From a checkpoint of a small class-conditioned image diffusion model.
Model: 10.6M parameters, arch uvit, moe expert_choice, layers 8, width 384.
Training: soap at rate 0.0016, 14200 steps, batches of 128.
Rows from block 4 of a small class-conditioned image diffusion model, named by matrix and row number. Rows with one number within an expert belong to one neuron, the router's apart. Each number is 128 + 32 x the weight over its row's rms, rounded and kept within 0 to 255. All counts start at 0. Numbers have three digits each.
Before each expert's rows are labels from the 100 images, of 14976 (inputs lightly noised), where the router gives the expert most weight on average: "strongest on" is what is common among them. Only what is clearly more common there than usual is listed. The data: capsule endoscopy frames (Kvasir-Capsule).
# router: router (model.blocks.4.mlp.router.weight, 4x384, trained with AdamW), inputs 192-383
# up: expert up (model.blocks.4.mlp.up, 4x192x384), inputs 192-383
# down: expert down (model.blocks.4.mlp.down, 4x384x192, transposed), outputs 192-383

# expert 0
strongest on: finding: ileocecal valve
router.0:194122164182139139146143132090104130149195160142147108141113086057162157130074122131072139094165148137134132097160192121092123086147059148154140129147148105163087120141165100155175158199079119142190203117103104137123143123161112088110133046073084138108132118129096119098212142104149140178117120114164145127147127101186148090061143094127133105098117109106169137147141092152133158063130147159073098117129156127156134140125095080118155132091192123099099079088128104174190095102144118079107161122138127154162168109164139177135092178139126146180137168104122106122111143143080128124
up.7:128128165091128128135128128128128128128128064128151128074128128128174128168162201128128090176085180128128128128128128159128128075128128114128135128158203128128187128128128128128128128125128128128128185193128128128128128128128128128128128134128128128128050180128049128128128128058128128128188128128128128128128159071128128128128128128191128128246128078128128128128191128128128150128128128214128124128128057128128005128102087128162128138128128120128128128128128128116060128128128112104128070128128128066157128087128128128128128128128207128128128222132128128170128062207128128198
down.7:128128128128128138128022128125075128151128210128128128128128064187128077128128128128159147128185128048128128128128128128128074128128126164197169184154055128128076128098128128180128149198128128128128128128124128128128128145135091128128128128128067192128242101128128128128128128128079128177128085128179179094105176212128128144037096148128170128128034128170056128099128128128068128092128128164128128143128208128128128128128144128122128128128128128128128128098128128128183128128132128125128128128128136230035128128128128128214128128103101128128128049128128128128077226128148102114
up.8:089192093106238128128128128128128061128124128132128128128128128128128128128128128128128128128128128192224128128165128210161128128128128128128128128128164144128128070103128128073128128128128049128070090064128185130128128063081128159128051128128094128128147128128128128128128128057128128128128128079088128128128141009128128128187100128192128128128128128137030149128128172128044118128128128202128128078081128144108132170128128207128128128128132128128128128186128099128128128128178128128128062128246055128202128128063128128128128128128128128128128128128128065128128128128078128128
down.8:128128031047128128128128128128086174183163175086128128170128180128149112091128128102128128128128128128088128128128128151128097128128128128153128128128038128128128048071128128128128128128054128184086153128128128128073164128128128128167128128015128128062078128128128128150128128128128128128128128128128128158090114128128194128128128128128128128128162179128150128128128128000128128236128128235128111128128128128128128128128000128112101133128128128128128079128066128128128128128128149128128166128048068075128128128128128128160088128128113128128128128179128128079150128128128091082
up.9:128128172128086128128128128128061128045219128128082128173128128128033128128128128128128128054240128128060128128128210128128128128128128128128128128025128061097128128128128105128128148128128175128128128128128128128128228128128128128128128128128253128128128128128128128128128128128128128128128128221228128128128128128128217128132128128128128128128128128128128128128128128128128132128174179128018128217128128064128159128128043128128128128128197128128080128128128128200128128172147137128078128128162128128128128128226128174128128128116128202128203135128128128128128128128207095128
down.9:201102158147128128128128128128139128128128128163128087073224128121128128128045128067078098128128128134221128128128090141128128119128100078128171128128128145128128128189128074152105128113128128115128128128163082128128128146128128128107128128128128128169128128062198128144128128055204114128163128128153106167034071147128110128128128128123128128128128128128128128123081128128128198178128128053128128128128071128128128174128128098125128145064128084048128128151128128128217128128034155128145128128128128128128128128128084194128128054128128128128128128128128202128128128153223221128
up.10:127128128062128128019128128128128050128128128128128128128190128208128138128152184128128128128128128128128128128128128128128128076128128128128128128128231128128234128128128200128128120128128128128128128128128128128128128128128128128128128150070128128128215128128128128128128128128128128128189128128128128128128187128128128092128128128204128128128128128128188223128128128128128128128128070128245128175128128128128128128128128128128128098128128128128203023128128128128034128128128128128128128128128128128128128128148128128128128128128128128128128128128128107128128060128128128128
down.10:128128110116182128128107128128128209128128128128145128128128128128088128230128144128127128128175128128128128187128128128159128128074128128128128128128128128128128128128128166128128128128128128135174128128199255128128128128128047238128108128042128128128128128128128128128072128128128128128128128128128128128128128128128128128100075128187128055128045138176080128128128128128128128128153128146128128237128128092110128128070128167128137128128217128128128047128106128220128185130128148128128128099128128128128127128128128128201128128177128128128089128080128128128128128229128128128
up.11:128128128043128128128164128128128128128128128128154128128128128128128051197128188128082128128128148128128128128128128128128128128128128128128128128128128128128128128128128128128128128128255128128083128128128128128128128128128128128128128153128198128128128128255128128128128128128128128128128128128128128128128222128128128128019128128128128217128128011128128128120128128015128128128128002128128128128128128128237128128128128225054128128128128128128128128128128128153232128128128128128128128128128128128055128128128128128128128128128128128128128128128128128078128128128128128128
down.11:128128163128109128128128128128128128128128128144100128128128128128126128128145075086105219128128128128049128128128128128128184128128195197128128128128201128128128128128128128128128128128128128185128108128171128128165128137128094136128128148128085128092024144128147128180081128128128128128128128128070128128128128128128128200076111128132128128128226117128000128128128128128128128142128122128128128128137128255224128128128128128224196128128128128138175005128152128128128070158128128128128177128128128128128092119128128171117090128128114112128128115128128102128128113128128128068
up.12:128128128128153128128081128128128082128128128128228128128109128128188128176128171128128128168159128128089128111209128087082128128128083231128128119162128083128194128128197128128128197059181114128084201103120128128128164128128128128128128128178128128128128128128076234128157128136128124128213128128128128128134128171128128139128156128128128128128128178128128128128128128128067048147128128128128088128026128128193128128128128182128128128113128056128128128128128155128128077128128128082128123128128124128150128048128128092119128128128128128128128055128128093128110101128137128128
down.12:045128080092128128128222097128128128128128176200128126167128128086128128128121128136142128128128128182128128128096128128128066071177128128128128128128170175049128205077134105128128128049128135128151128128128128178128128056142194128128128111128052128087123128128099174164158150128128128128203128128128125128202128128128128128165027128128198173128128183128128195128128120128071128128133128128085089128128128177128128188128195128083128173160068064128128184148128128094128128128106128104128085128128090128151128083128128128092128189128128073128128161128128128128127128128127128128
up.13:128245128128128128149128128128095095128128128128128128084128141128128128128128128128128112128128128000128165128101128128128128204039128128128128118144128208128128134128128045128128128128128128109128128174128128128128128128128128128128128128128128128128128128128003128023128128128161128128128128128128180128119128128128128125128128128049128128128128128128128164128227128128128128128120128156079128128128128128128128219128128128128128128128153128129128128128128037128128128128128128128128128128128128128128200128128128128128128150199209128128128128128122128128128128176128128200
down.13:215128128128128128128049128128128128128128128039128128128197128128128128128128128128128128128142128128128128128128128074128128128078058128128128128128128123106150128128128128128128128128128128128198128128131216128128128128128128156128128128128128128065128128137128128128128128128128128255128128170128128128128163153128096128022128128108157128128128128128128128128128128128128128128128128128128128128011210128128128128128091219094128128206128128128128128128128128128128128128128128128128058211060128128128128100128128128128128128128128128128112128128192128128128128128128128070
up.14:132128128128200169123159146128173128128134128210128128128154091128128128128199128174128128128128221128128128111128134100128084182128180128102128128225055028089020190128128128128077128128128127060128128055102128126128161128128128128128063249073128128128128148128128128094199128128194128128159128099128111137128128128128128128128057128142128128154128128128128128128128200059128128128073128128128128128128128128128128128128043128128128166150148128128128132136128128128088128128161133175175128171109128090081128128091128100128128116128135128139055128104103117128070128128175128175
down.14:142128128128148128128143166201128015128128128192128128128067128128148128128128140128121098128128128128183128092128128128128084128177128128125128072128128128128020128128128139086107128053091128056079128133134128054078128106126238128128128128128158128204128128128128128128147128128128128128128055064224063128097128128090128128087128128128128128128091100128235128128128128062128100128128106179128128037128051099128128128135128128128128128128060128175128128128128128128104130128128128155128083128062128128128128128071202128164128128170128152128074128128128128079128177118128180128
up.15:197128128128128128128128128128128128128128129128128097128128128128128128128128128128128128128128128106128128128128128128128128128128128128128128082128128128128128128128101128111128128128128128163128128128128128128128146128128046190128128128072128128128251128172128128080128128128128128034128128128128128128039128031128128128128128128128128212128128210128128103128128128128054128128128128128124128165082128151128128126128106128128128128063128128128128128128101128128128128128128128128128128128128128126128128128128128128128155195128128128128128027128128128128128128128128128103
down.15:128128128065100128128128071087193131092167065128128111128076128128128128128051128128128128128128162225146128128128175117128128128128128128128203128128128128128173128044128128138128165128128128128128186128128128128128128187128128128128180128128080128128097128128059128128128191128128128128128128122131128128128101128128128128128086128053128128126128049121128128089128175128128066148121128128086065128128128199107147128128128128128128112145128128128134207128241128078073128128128079128143128128233128075128229128128128137128169128187068164128128131128035128128171128128128128128
up.16:085031128128128159128128060128140128128063128064128128128128140065128128128120169128128038128089128128128128128128128128128128128128128148128128128128128128206128128128040137128128128136147047128128113077128128128128184128128128128128128174056078091128128189128155099128128128091191211128128187078128116128128157128143185209128128109128128128150128116128128128128128196128105243128128128128128128128128162128128125128128128179148128105128076204128189032128128187128206128128128128128128074185128063128128128032128128180128128105128128124128075166141128128125050128128128128128
down.16:128128128098128142128165224128128185128128111128128079128137099128126161147128128128128128128128128128128128128128180128128128117128070128128128128128128128112111188128139128128128128128128128128190128198128128128157220128128131128128188128128128128178128177105050242187128128217128128128156099128183128046077072220051128128128110128128128168065066128128105128128128128074128144128128184128068128128128087128208113177128128120128128128075128128097128128128128128128077128128111128128133128128128128117128128128074102063128144188185128128128128128148128128153204100203200050128
up.17:255128158128180128241144128186128128128128128128196128102189128128128128128128128128128128209226128128129128172128170128197160128128128128128128128128128185205128128128128082128128128019128128128128178128128128128128162128128128128128065128128128210128128128128128128128128128128074137128155016128128128128128191114128128128215128128128128128128131128128155106128128128128128128065077099128128128175128226128128128082128128059128087128107128128128128128128128162128128063128128034128086128073128128058128162128222128128128000128057128128128128128128188128128128128128237128128
down.17:128128128128100116128128128050084176128182165128128234128128190177128128175128068128128176128022018128185128208128128133128107177128128103128124128128128192128157140128059128128128139128128128128119128128128128170188098128200181154183128128080128089128086128128128128128128128128154150128105102128128128128128158128142128184075128128128213128128183199135033187128128111128114128128128046015128128124128128067156128164128128115128128052128200128128128128128128048093128128128128128128128128163128128128128128128128067170128176128128063128128128128128128128128128101128128128128

# expert 2
strongest on: finding: ileocecal valve; finding: reduced mucosal view
router.2:121111160117170093134134089165111102107095137144162144114125126134158147145144138172155103154158118093203161098143119141115081099144113181100151066076154138172193129089141122131176131085147091061056149192129146169124180120103098100114139199096151160113135159211061141165089124149103158090184123128109139083160154082161154108094079091156154191097131140136191165055192064093115175141109091136136086130099117147134114127098092156147194151086096094137077122136086171093110139138166055121109093112136130113108148062174173072152153095128159093110162099142103106127120165162116189147
up.7:147128128128128128128079128128128128128128213128128128128179166128128213140128158128128128128128128139128128173128160128128128128128103128128128128156184128128128128128128128128128109128128128128128203128128128128128128099076128128128128098147086128109142128172096036099128128128150128128094128128128128128103128128055178128071128128128056128128128058128193128128206128128143128135128106092128065128128159128128128088173065128128208128128128128102128128095128221128044128128126128128128128128076128128155128078128128128128128189128128226093128083014159128128128095128128170055
down.7:060128172158128118128128128128039128128089163128182128100128128128128128128128018128128128152128128128128148128100128128128128097128128152128128128128128126081128078089128051128128056128128128128128128128121128106128127069208039128128171128211128128128053128123128177128128128229128175128098128128235128128128123128128128128128079128105128128165074128147095188070128128173124128097128125046128206128128128178131128128128152220128128087128166128128097128128128074102076097128128198128149128112128134128128128128128128128149128128128148077164104128128128128215128182128128128128
up.8:128128128128128255128128117128056029128128044128128128128128128128128128128128128128128024128128128128128128058128170128133128129128128072128128053128128128128128128128128128001128128128128128128217128128128068039128128128108165128128128128128128128128128128128128128128128128128128178255128124128128128128128128229128205128128128128128128128128128128007128128128128120191128128128128128128128128128128128128128128128128242128128128128128128128128128128056160128110128128128128128128158128152128128128128128128128128128128171128128128128128026182068128128128128128128128107128
down.8:209128166128128200128128128128211128128214102128128128128128128128128128081128085128128128000128128128166128128128128128128128128160128128073128128053128128128128128128128255121128128128128128128128128128128128128128128128128158128033128128128066128128128128128255128128128128128080128128128190128128128128128128128128128128128128128128206128128128128128128128128128128128128222128120128128128234128128128128029181255042128128128128128128128128128128128128128128128128128128128128128128128128118128028128059128055128128196128128128128128128128128128128128128219168128128128128
up.9:168128128086243220151128155128128128128000128128128128095128128128128202174128128164128128128128170128128128128081072128076062128128102128057128059156140128128128128128237128128073062128128128149128142128032128128128128128128073128128128128128128209128128128128128160094130128128128205128128168092128128128128128072128128128206128128169128128128128128128128200128078128089128128128128128128072177128128095128100128158128128128128128128128128183128128128045159235128128121128128128128128082128230128086129198099128181128128188128217128128128128049128128078128060128128128128128
down.9:112128128128128087128128154128044128036128203128043128250128148128171112128128175128128128128067080146128128128128167128128128199128128128160128049094128128128128143004128110193128137126128128128128128084128128128128128128128213109081123128172055128128128128128128128128046097128128128128128128128113128128128152128128128128029128128128128128128128128190226128128168128128139128128128019128154128118196128128128128128128056128147128128128128128128128050209128128128128128128157128128077235197128128161128128165128128128128128128128090119127136089128075128128128128128128128160
up.10:180128128128128128128128128128128128128128128128128128078128128128128128212128197128063128128128128128128128128128128128128128128103128128178128223214178162105128128128128128128128128233126128128128128201128074128078128128128128128128128046128128128128128128128128128128182128024128128128128128153128128171128185128128128128128128128128113128128128010128206128128128128128128128170128200128128128128128027128128128128128128151128128128128220128128128128051237128128128106128128128128128128128128221023128128128128128128128128128128128128128128149128128128159128128128128128128
down.10:146128128128128128128128128128128173128128219128128128128128128128128066149161128169128224128128128036060128128128128128128128201128128128128128070128062128128128077128128169184128128128128128128130128054126167128128083111128128137128075128128128090167128128128166128128048020128128074128128128128128173128128128232128134128128177128174128037028128128128043165128128128128128128128128128128128128128128203128110132128128014128128128128128128128128128088128128078128128128128128128128128135128128082195083103128182128128128128128128128210128128128128128128128128190061107128118
up.11:128128128128128128128128128071128128128128128159173128128128128128128222128098164128057128128059199128184128128128128128128128059128128075128128128128254053128128128128142128128128176107128128128128173131072085128221128048128070128128128128128128128148100128128034128128174172128128128128074128128102128171128128075128128128128128128128128128128032128128061128128202141128160128168128128128128128124092067128128128128173128182128157156128147128128128132035218128128098128075168128128128128128128134128128128128120128128096128128128128194128069164128128128128128128116128184107
down.11:128198128128128128128106128128128128128128128128128128128233000128128048128128150128128128128128128128035128114128184128128128073128128128128128128128128186128128199128128128128139128128128128128128128128128128176136128128128128128128128092128128128128128128128128128128128128128128128128121128128106128218128128128128128128128128128137128128128128128128128081128128128128128166128128128128128128212128200162128255128128128128113128128103128098128128128128175240128200128108128128128080128128128128168180128121201128003128179128128128128128128128128128128128112128128128128128
up.12:128128128128128128128128199082128140128102128128128128128128128128128128128128128082128100128128128132037128207128128128128128163000128128184128128151128128128029128128128184128128128128110128177169128128128128128128095174128128128128128128128109128128128128096192128155128128128177128115128128176128128128109128191128128209148128128128128128128128077095128128128115128128179048128150128128128128128183128128128128128128210128133104128128128128128174128171216128128164061128031170128128182186128128128128081170128080176128068128128128128210128128052128181128128128128102128069
down.12:128128128128128128128128128128128128128128128128128128128128105128128128128128128128128128128128128128128128128128128128128128128128128128128128069128128128128128037128128128128128128128128128128128128128128128128128128128128128128128128112128128128128128128128128128128128128128128197128128128128055128128128128128128005128128128128128128128255128128128128128128128128128128128128128045128128128128128128148128246128255128128128128128128128141128252128128128128128227128128095128128128128128128128128128128128128255128128128128128128128128128128128128128045018128128128128128
up.13:167128025129128128075164128099128128128128128090035128128142171198128216192128147128128128128128145076128122052108128128099128128128180128128058128184178205092128128222128135088081128128128128128128128065061128128238128128128128128217128109128128128128031128094107128128142128110128128063128128128128080128128128128128128128128174128128128128128128128128174128128210128101128128166128048128128128128179128128128128128128128128128128162128128136128128128125128128128128128128163128137128128128128076128128128128128128128110128134227049128128021101053128128128128128158128128128
down.13:150128128060128104128128091128038211124128128199028151249131089164128128128128122128046128128255220103188128128128128128128128128162128159101128128157160128128012128105128156128144108128165128237148128132128128128162064163128188128128128128069128174128128128128128128156128105128128183128128077148127128107128158128128128128128128188128128128128255128128128128128128128071088128188128128219128064105128128031128128128128128128128128105129128174128128128128207128128128128190128128128128128128128128128128188128128128108128128141143128192128128128128128077075128128111128128128
up.14:128153128128128128128128128171128156128152128192128128128128128128014128128112128128045128153128128173128128128193147160128128128020128128128128128128213128128128202066128128128128128216128033128128196114128128128046078128128128128144128128128128128055128128128072128128207128054128128128129128225128120128128128067128128128128128128128128128128128128128128128043128128128079128128128128128128128128128128128128191062128128128128128128081061128128128128053128128128128128128128143128128128128128128042141066128128128166128128128169128128128237128142131178128128147128128128128
down.14:141145128107128128128225128128200128128128128128128128128128128128128128076128182128149128128128128128128128128128128128128132128128128128128128128128050128128128128128128128128128128128128128128128128128128128128128157128128128128128128128128128128128128128182128128128018014128128038128128128128128128128128128128128128128128128128255128128128128128128128128255195128128128128128096071148128128128082128128024128128128128104128128128128128128128128185128077128128128053128128128128225128128064128128128128192128128128128128216092128128128132071128128128128140128128128128128
up.15:187038128128128128128156018090128194128031128128128128128128128187128128134073126181128128128194128128128128128128128128128128097050128128128128128128153128128128128128128128128131128128206128128128227128128128128128128128172102255128128128128128128128128066128096128128128128128085078004128192128128047128128128063128128128128128149128128208128128128128128128128128128081048128128128128128068026128128168128172113128128128164128169130128165128128128128128077059128128128128183128028061128128128128128128159128193128128128128128128128129128128158121128142128128128128128128099
down.15:128121128128128128104128134128128128185128128128128128136146128128128030128128128070128128184128191128170128128127128128128068128128128128128192103154078128128128128128128025128083111072128128108147128128128141128128128120133149183128128128128000128128128128128128128128128128128128128128255128128128128135103128062128039128128102128128128128128128128128128024128128101128069128125128209128128148128128128177128128128128128128128128128128128084185128128128128102128128128214128040128128128128142128128128128128128128109128128128140128043081128231191128083128128128128128128128
up.16:128115173128128128128037128128044063128128128128056128128128128128064128152128128112157103128128128095128128128128201111128128128213128128154128128128128128128128128079089175128128128128128128128220157128128128128128075128128128112128128128128051128128128128128128128128128143128202167128128128128128128128128128128128128128128128128141084128234128128128128178128194128128128128128117120128128203204088128097065128128169128128128125128000091128160128128128128128039049128128128092128128128128128154128128128128128128053068128128128128128217128113128085128170128128128047082128
down.16:213128068128128128085128082128128128213128183128128110128128031128128128128128128128128128128128128128128128098128128128128128137128128128120128128128128128128128128128128128128128128059128128071128128128064128128128053242198128101046152128128128024128175128158128128128128128128128128115128128128128150087128128082128128128128214128128128176128192128128128128007128029128128128128128128201128128128128128128093125128128128128128199128128128128128128103128129128128128040128128120128128097128128128128128128128128128128128128128128128128128128128128128128128220063137128128128
up.17:128139099171128128196095128235128169211128010128128128128093128128048128128128128076128128067136128128128128128128195070128128128017154110186128128182062128128128128128128231128128128128128128115159128128128128128128093128128128141128046128128194106128128051095128128128128110008128128128128128134128128170128128128128128183186187128128157128128128128128128128142004128128128026128146168128128128214128128128128112128128128128128128142162128128128147199128128205242198128128020158128128135128128087128128087152128078128128009128128128128128128128128128150192155076202073128128
down.17:128128128128242128128128128128071128128128255128128128128128128128128128128128128128128128128128128128128128026072128128128020128128100128128128128128190128128128128128091128128128128128128128128128128128128128161251128128128128128255128128128128128128024128167128128128128128128128128128128128128128128128128128128128128128128128255128128128128128128184128128128128128128128128051128128128128128128128128128128128128128128128128128128000128128128128043128128128128103128128128128128128128128128128128128128000128128128128128128128123128128128128128128128128128128128128128081

# expert 1
strongest on: finding: pylorus
router.1:109145107043171146136154154183166075105135103104161131118111131174133129123165165139151151177102129098022133129107162110105140127090159161169048139141134173143113198144140123091160124119122085102065129078116081130157073092071108184176152155135166150084118151128115129050160097137123147130103086067096094150147178141085102169169138183173100186113119103082100165125067131152101089151139094112212100124146159103114104135107137121105150084124111142112169133152154174120092178113141154161098129099124153081146104127109098140114089128037123157125112106121178142157080121077164199104
up.7:180128128128128128128128056128128128128128128128128128044128128153128128234128128128128128128128128128184128128128128128128128128128128128128128128128128183128128106194128128128128128128128128128128255128128128117128128128010128128128159128128093138128128181128128128128128128128128201128099128128128128128128128128128128128128128128128128128128199148128225128049128128128128128128128128128128128128128128128128128128128128128037128128128128128128128128116128128128128099203061128128045128128128128104090128128128128000128128128128128128128050149128216128213128128128128128128
down.7:128101128194119128128128143128128128128128128135128128128128128128128128105128069138134128128128128128128128128194128109183128128255128128089128128128176128248128128059107128124128128128128128128099000128128105128128128128255186126123128128128188106128128128128128128128128128128128128044128128128128128128204128123128128151128197128128035128157128128152128128128128128128128128128128145128255128128128128000128128128128128128128128128158128128128128128141128128128128128128128128158128128114128128184128128128128167128128128128128128128154128128128052149128128128128128128128
up.8:155128128117186128170128128128186097139128121128117175128194209185128123128166128168128091108154184135135128128128128128132073087128088133121128168114163058128128128208207185159180128128158128150137128210161176084082128081120089182128058089128128071128144128128122128099128128053188128167128121128066128128056128117141128128194095128128083164128128128105128164128189171077128113107128140213107141157186066128128128128128154104128128128166148128128098128128158128128128124128136110088189100095175128128128128144128158127148096128071128128128144128128160160128068074183128128151
down.8:128078142128128059128106137154049160128128128128128097128128108094170125117104128159128128128128128128083128077164128128103128128164128128128119128128128175128128153128128052128128084128128128128083128070128207128128073110204184124128102128128190163128140158128128128128128149076128211128128182117196152087163128082128128128128210128128139128078128106166128075032107128125128128128174128071164124039128128128128128141128155128128147159128131138203128207097128128168061128128000128128123128128128133128128161114160128111128208128088165128082128164099201128128184128174075082189
up.9:128128128128128128192128128128128128128208075099128128128128161202128203153243191205128113194060128128128128128128128146070128128128182128128128128028128128128128057197155128128233128128128128128056128108128128128164078069175095128128191128128128032128128128128033206114092075130203128132128128215128150123071128128128128128138128193128128128123128128128128255128128128128128166138128128076128128111154073128128128128128164128128128128077128128128166128128128128128128156168128128128128081020125128128128165128128128128128128128128128037128128128049128173128128128128192128128
down.9:128120128128158089128128128128162128100148179128155168128117128128128041128128128128212060128196162102128128128128128128245099128128067128128128128167128121044128198128128128112076128128154106128192145165128102128128128128128153029128000128128166139128130128128128098128128148128128128076128137128128129128178128128162128128235128136128128128128093130130128102128128128218128128094128172128163176128128128121128128128128128128115128128128128255128128128128177153128128076128098134128128128128128128128109128128128128128128128128128128128128128128155128128194128128175160128206
up.10:200128128078128128140128128123128128128128128094128059128128128128137128187128128168128128084128128123128128128124128208077068128113128128128128128222128128128128128059149171176223137128128110128022114128119124200128128081128185128128137128067128128128024128128128118128128128106128062098128128128128155128075157054031215128128128126128102080128128146128043128128128128128128128128128128087128128145128128128128147128227127186128128075051128043128128128128128128128128128183128128128128128128128128128128142047128128128056128128087128128128128128128181096128063058128128077107
down.10:109128128128128128128128128080067128128128128128128054090128128128244128128128087128128163205128128102128128128187128128128128128128128128168052128128086128128128128128128118128128128128128128128116128087128128128128116137180128128113128179128225128153164159128128138128174161128128128057110128180195128078171128128128109128128054128128128088152128128176061128076128128128128128128138128059128128121128163066128087128192128113160128128156188128199128171158123125128101128128128159128128128128128155128111128073197128128030128128080128128128182201065128165151199128090128063128
up.11:128029128128077128128155128128128128128136128128128128059128128128092128074128128128128128128128146081128128128128128128235180128149068128128128082128141128121128128181128128128128128166128128128128128128128128171128128128128128128122128128128128163128128128172113230128128110151168120083128128128128115128128128128128128035120128067128071128128255116128128204059128128128169128095128128172128128073128128128128112128128146218128182128105128128128093128106128095128065128128128128128097128128220128128085128078128128128128172190178128128128128128152128172128159181128128180128
down.11:128128128128128215165170128136209128074128128128128128185079088137128128128128187128128128040128128128198018184128070128128128128128128141043128128128128125128128128128200128128020128128047210128128128128128128128093128128127198128128082128039237143128128128128128128128172000128128128128128108082128096128166121128128128128128121154128128128138128128128128128128128204128128078054128128128128128128128128128128128128128128128160128128128087128255128078213128128121133082061058128128128128128128128152128128128163128061128092088128128158128128128128128128128126128128129128128
up.12:165069128128128137128166078128075128044128128113128128128132128065128128128128128128128128143066128086128128128130128128128161128128128147153128085128153094214172158128128128128128169249193128128065128028128094128159128128106128128128128128128100128128128128128128093128207128086128202169128066132128128128128192128128203128128124128128159128128128070134128191128128187128167128128067022128152128128128128128128136128128128168128123128153128193128128072094079128180128128128128128128098051128128128128172128106189150166130128128198128142128128128133136091128128239128128128128
down.12:145128094093161176187146024128159128128128095128128179249128154128057162100128128056027128128174160177030128134062149128128137128126146128128128128128128128128128090128143128128204120185086059128128123187128128128128101128128128128169128128128045128111097128103172128210036068186128128128121128085128056128128071128128128104112128128073029128178128128128128128177106192147075128189128128144083128087188150128128134077128128181096128128138068128149128100078171128128128128137139167117149128078128144056128108128115181121190157128128128128128128108128091071128074194112164128128
up.13:128128087128128144128213128128128128128128057070190128128211239128068211150128128148128128128128196071128128128128128128083163128071128128091066087093116128128165128097128128128128173128128128128061128087128128074128128128128136128128128175024128128128129123101128128188128128045153128128128128167128128128128128128128128128128128128128138128128113128104128128128128163178128128128128128128128128128128077128178128128205181209180128128171135128083128104040128031128128065128128128087128128128128128128128085077128128156128128128128128128128082219187128128142128128128128066128
down.13:165138128186128128128142128152083151128123128198128128182087077128128128128072128140128116128128128128065128175087128058128049058128128128128128215128128128142063178093128128128128183128110128109128128128128081128212081128128128128049155128215128088057128128128128128105159158162128128158128128128176128113128128128128194128128037179183128165128123128128156128128128060191128128128123096128136128081128128197106128054128128128128128116128103128128076128128128128128084128133181128171128101128128128128184128128128128144128173128160128128128128074038128128128128128128128170043
up.14:128128128062128128128189128128144128128128156026253148128134112159080128219128128128128128155128128128128167081049128128128128128128110128128128128007128128128128096128154128142149128128095128128128128091128128128128102082136096128128128128128128128128128175128128128128128128128128134128128161098128128128107128128128128128128170138128067124083128062224128167128128073128128128079128128128128128193128128106128128128127128128128128061132128128115128099128128128128128148128128128128128128128085128128128147128128128128128128128128128096162128128128086128099128128151128127128
down.14:222127128128128090128029128198128128144128128128128128128127159128138128128128128128128128119128164128122128128128128128128128102128084128109128128237094128128128128128063168215128128128177128146128148073128128088106214149102128128105128128128128128128128128185128128128155128128128128128128128128128128183128128190128128128128128128115164160128128128065216128094128243128032128128120121128117128073106128128128128128128128128137128158128128128140128128128128128128211075128128128128128133128128155128128068122128128128128128118128128189128128128128128108172128085128086128155
up.15:128128189128128109128128128128181128128128128128018128045093159128128128128128223128062128128128128136139128091221163145128128062128116128214128128191128128128128053072128128128128128128128068126128062128128128128162128128128128128128126048128128128128028128128128128128128128139156204161175115228128128128128128128128064073128128128128128128128128195115128128088202108128197181128128159132031128122128012056128128161128046128128222128128128190122128128128128128128128128128128128048128164128128128128128128083077153128096128128140175128128128055128211117128085109166128128128
down.15:132161160164128128162126128128215113128128128128210041165128081128208128128100197128148128037022128128164128066128095128166104128128064230118128091128114128128128128123128128128006215028140136128042128128128168128128156128128168128128134103128128054166128128128108128146152128128128098128128128128119219193128128135063097128128128122128145128087080128128128178170132128128200097128128128128128079128128043128128160128128128128128059128128128070128128184167058174128128128128128128128128128101128128128128069128128128128079128185128102092128073034128128128145128128074128103064
up.16:128147128128204128128176077128128128124128230213090128128128128128128141128128128140128128128128139128128064128128128128128128051128101128128128128128143128128128004149222096166128128191187168238128128128128128128128128128128113128081184128128089128128166128128128128128128168135244128128128128099128128128128128128128082128087128128128191172128116069128110128128143100114128171107128128128127128128128100128231128128169128157128128128173128128128071128128142128128128053128166128128128128128128128128122140128171128143128128128207179128128128187065128084128059128211116114128
down.16:127128128128098133128128068110128128156128051128106128128128128128057128131151018128128128128148099081128139185128128217128185128128128128128131128128128190128128128230128128102128095128128128101174128128106128112128067188128128128219128165128128128128053128128213128128128128110128115128056128128112128128128128140195128128183128128128139116204162128128128128128128128128128128128037128171128182128128128176087128125058128074128032128128128128128189128160154066128128181128128067128128128128092128128128128225093174128104128128128128201142186128192062134128128079128193170128
up.17:128128128128177128119158128128128128128128186187128154128128077191128128128098128128128128179128128128128134128128159151063045128128128128128199128183128230128128128128128128128128128207128128140128128128128128128128128128128000128128100051128128128128245128169128128128128128128138181094165128128128128128128128128176128128128054128128074128128063020128128128128128014128128197054128128128128128128128128198193128128128128128128128128099128128128124128128128128128128128051162128128128128153128155201128128128128128128165204128128194128128128128128128128067128128167128128128
down.17:128121128128128128128128205089128128190170128128128098160128128128128075128070128128216128104134166128128128128128128128128120085128128148128128128151112070128027128128128128131128197081126111128187143128128128128128128128128128128081128128128128128128062128128128128128128206217058128128156076100175128050128128128128128128106054067191128128082128128196128128128128128128128128128128089128076128047128185128150128049212114148128128128080128128167057090128128128128128034128128152118128128128128227128128128128128128128128128128128117128128128128128128128128191128128128191091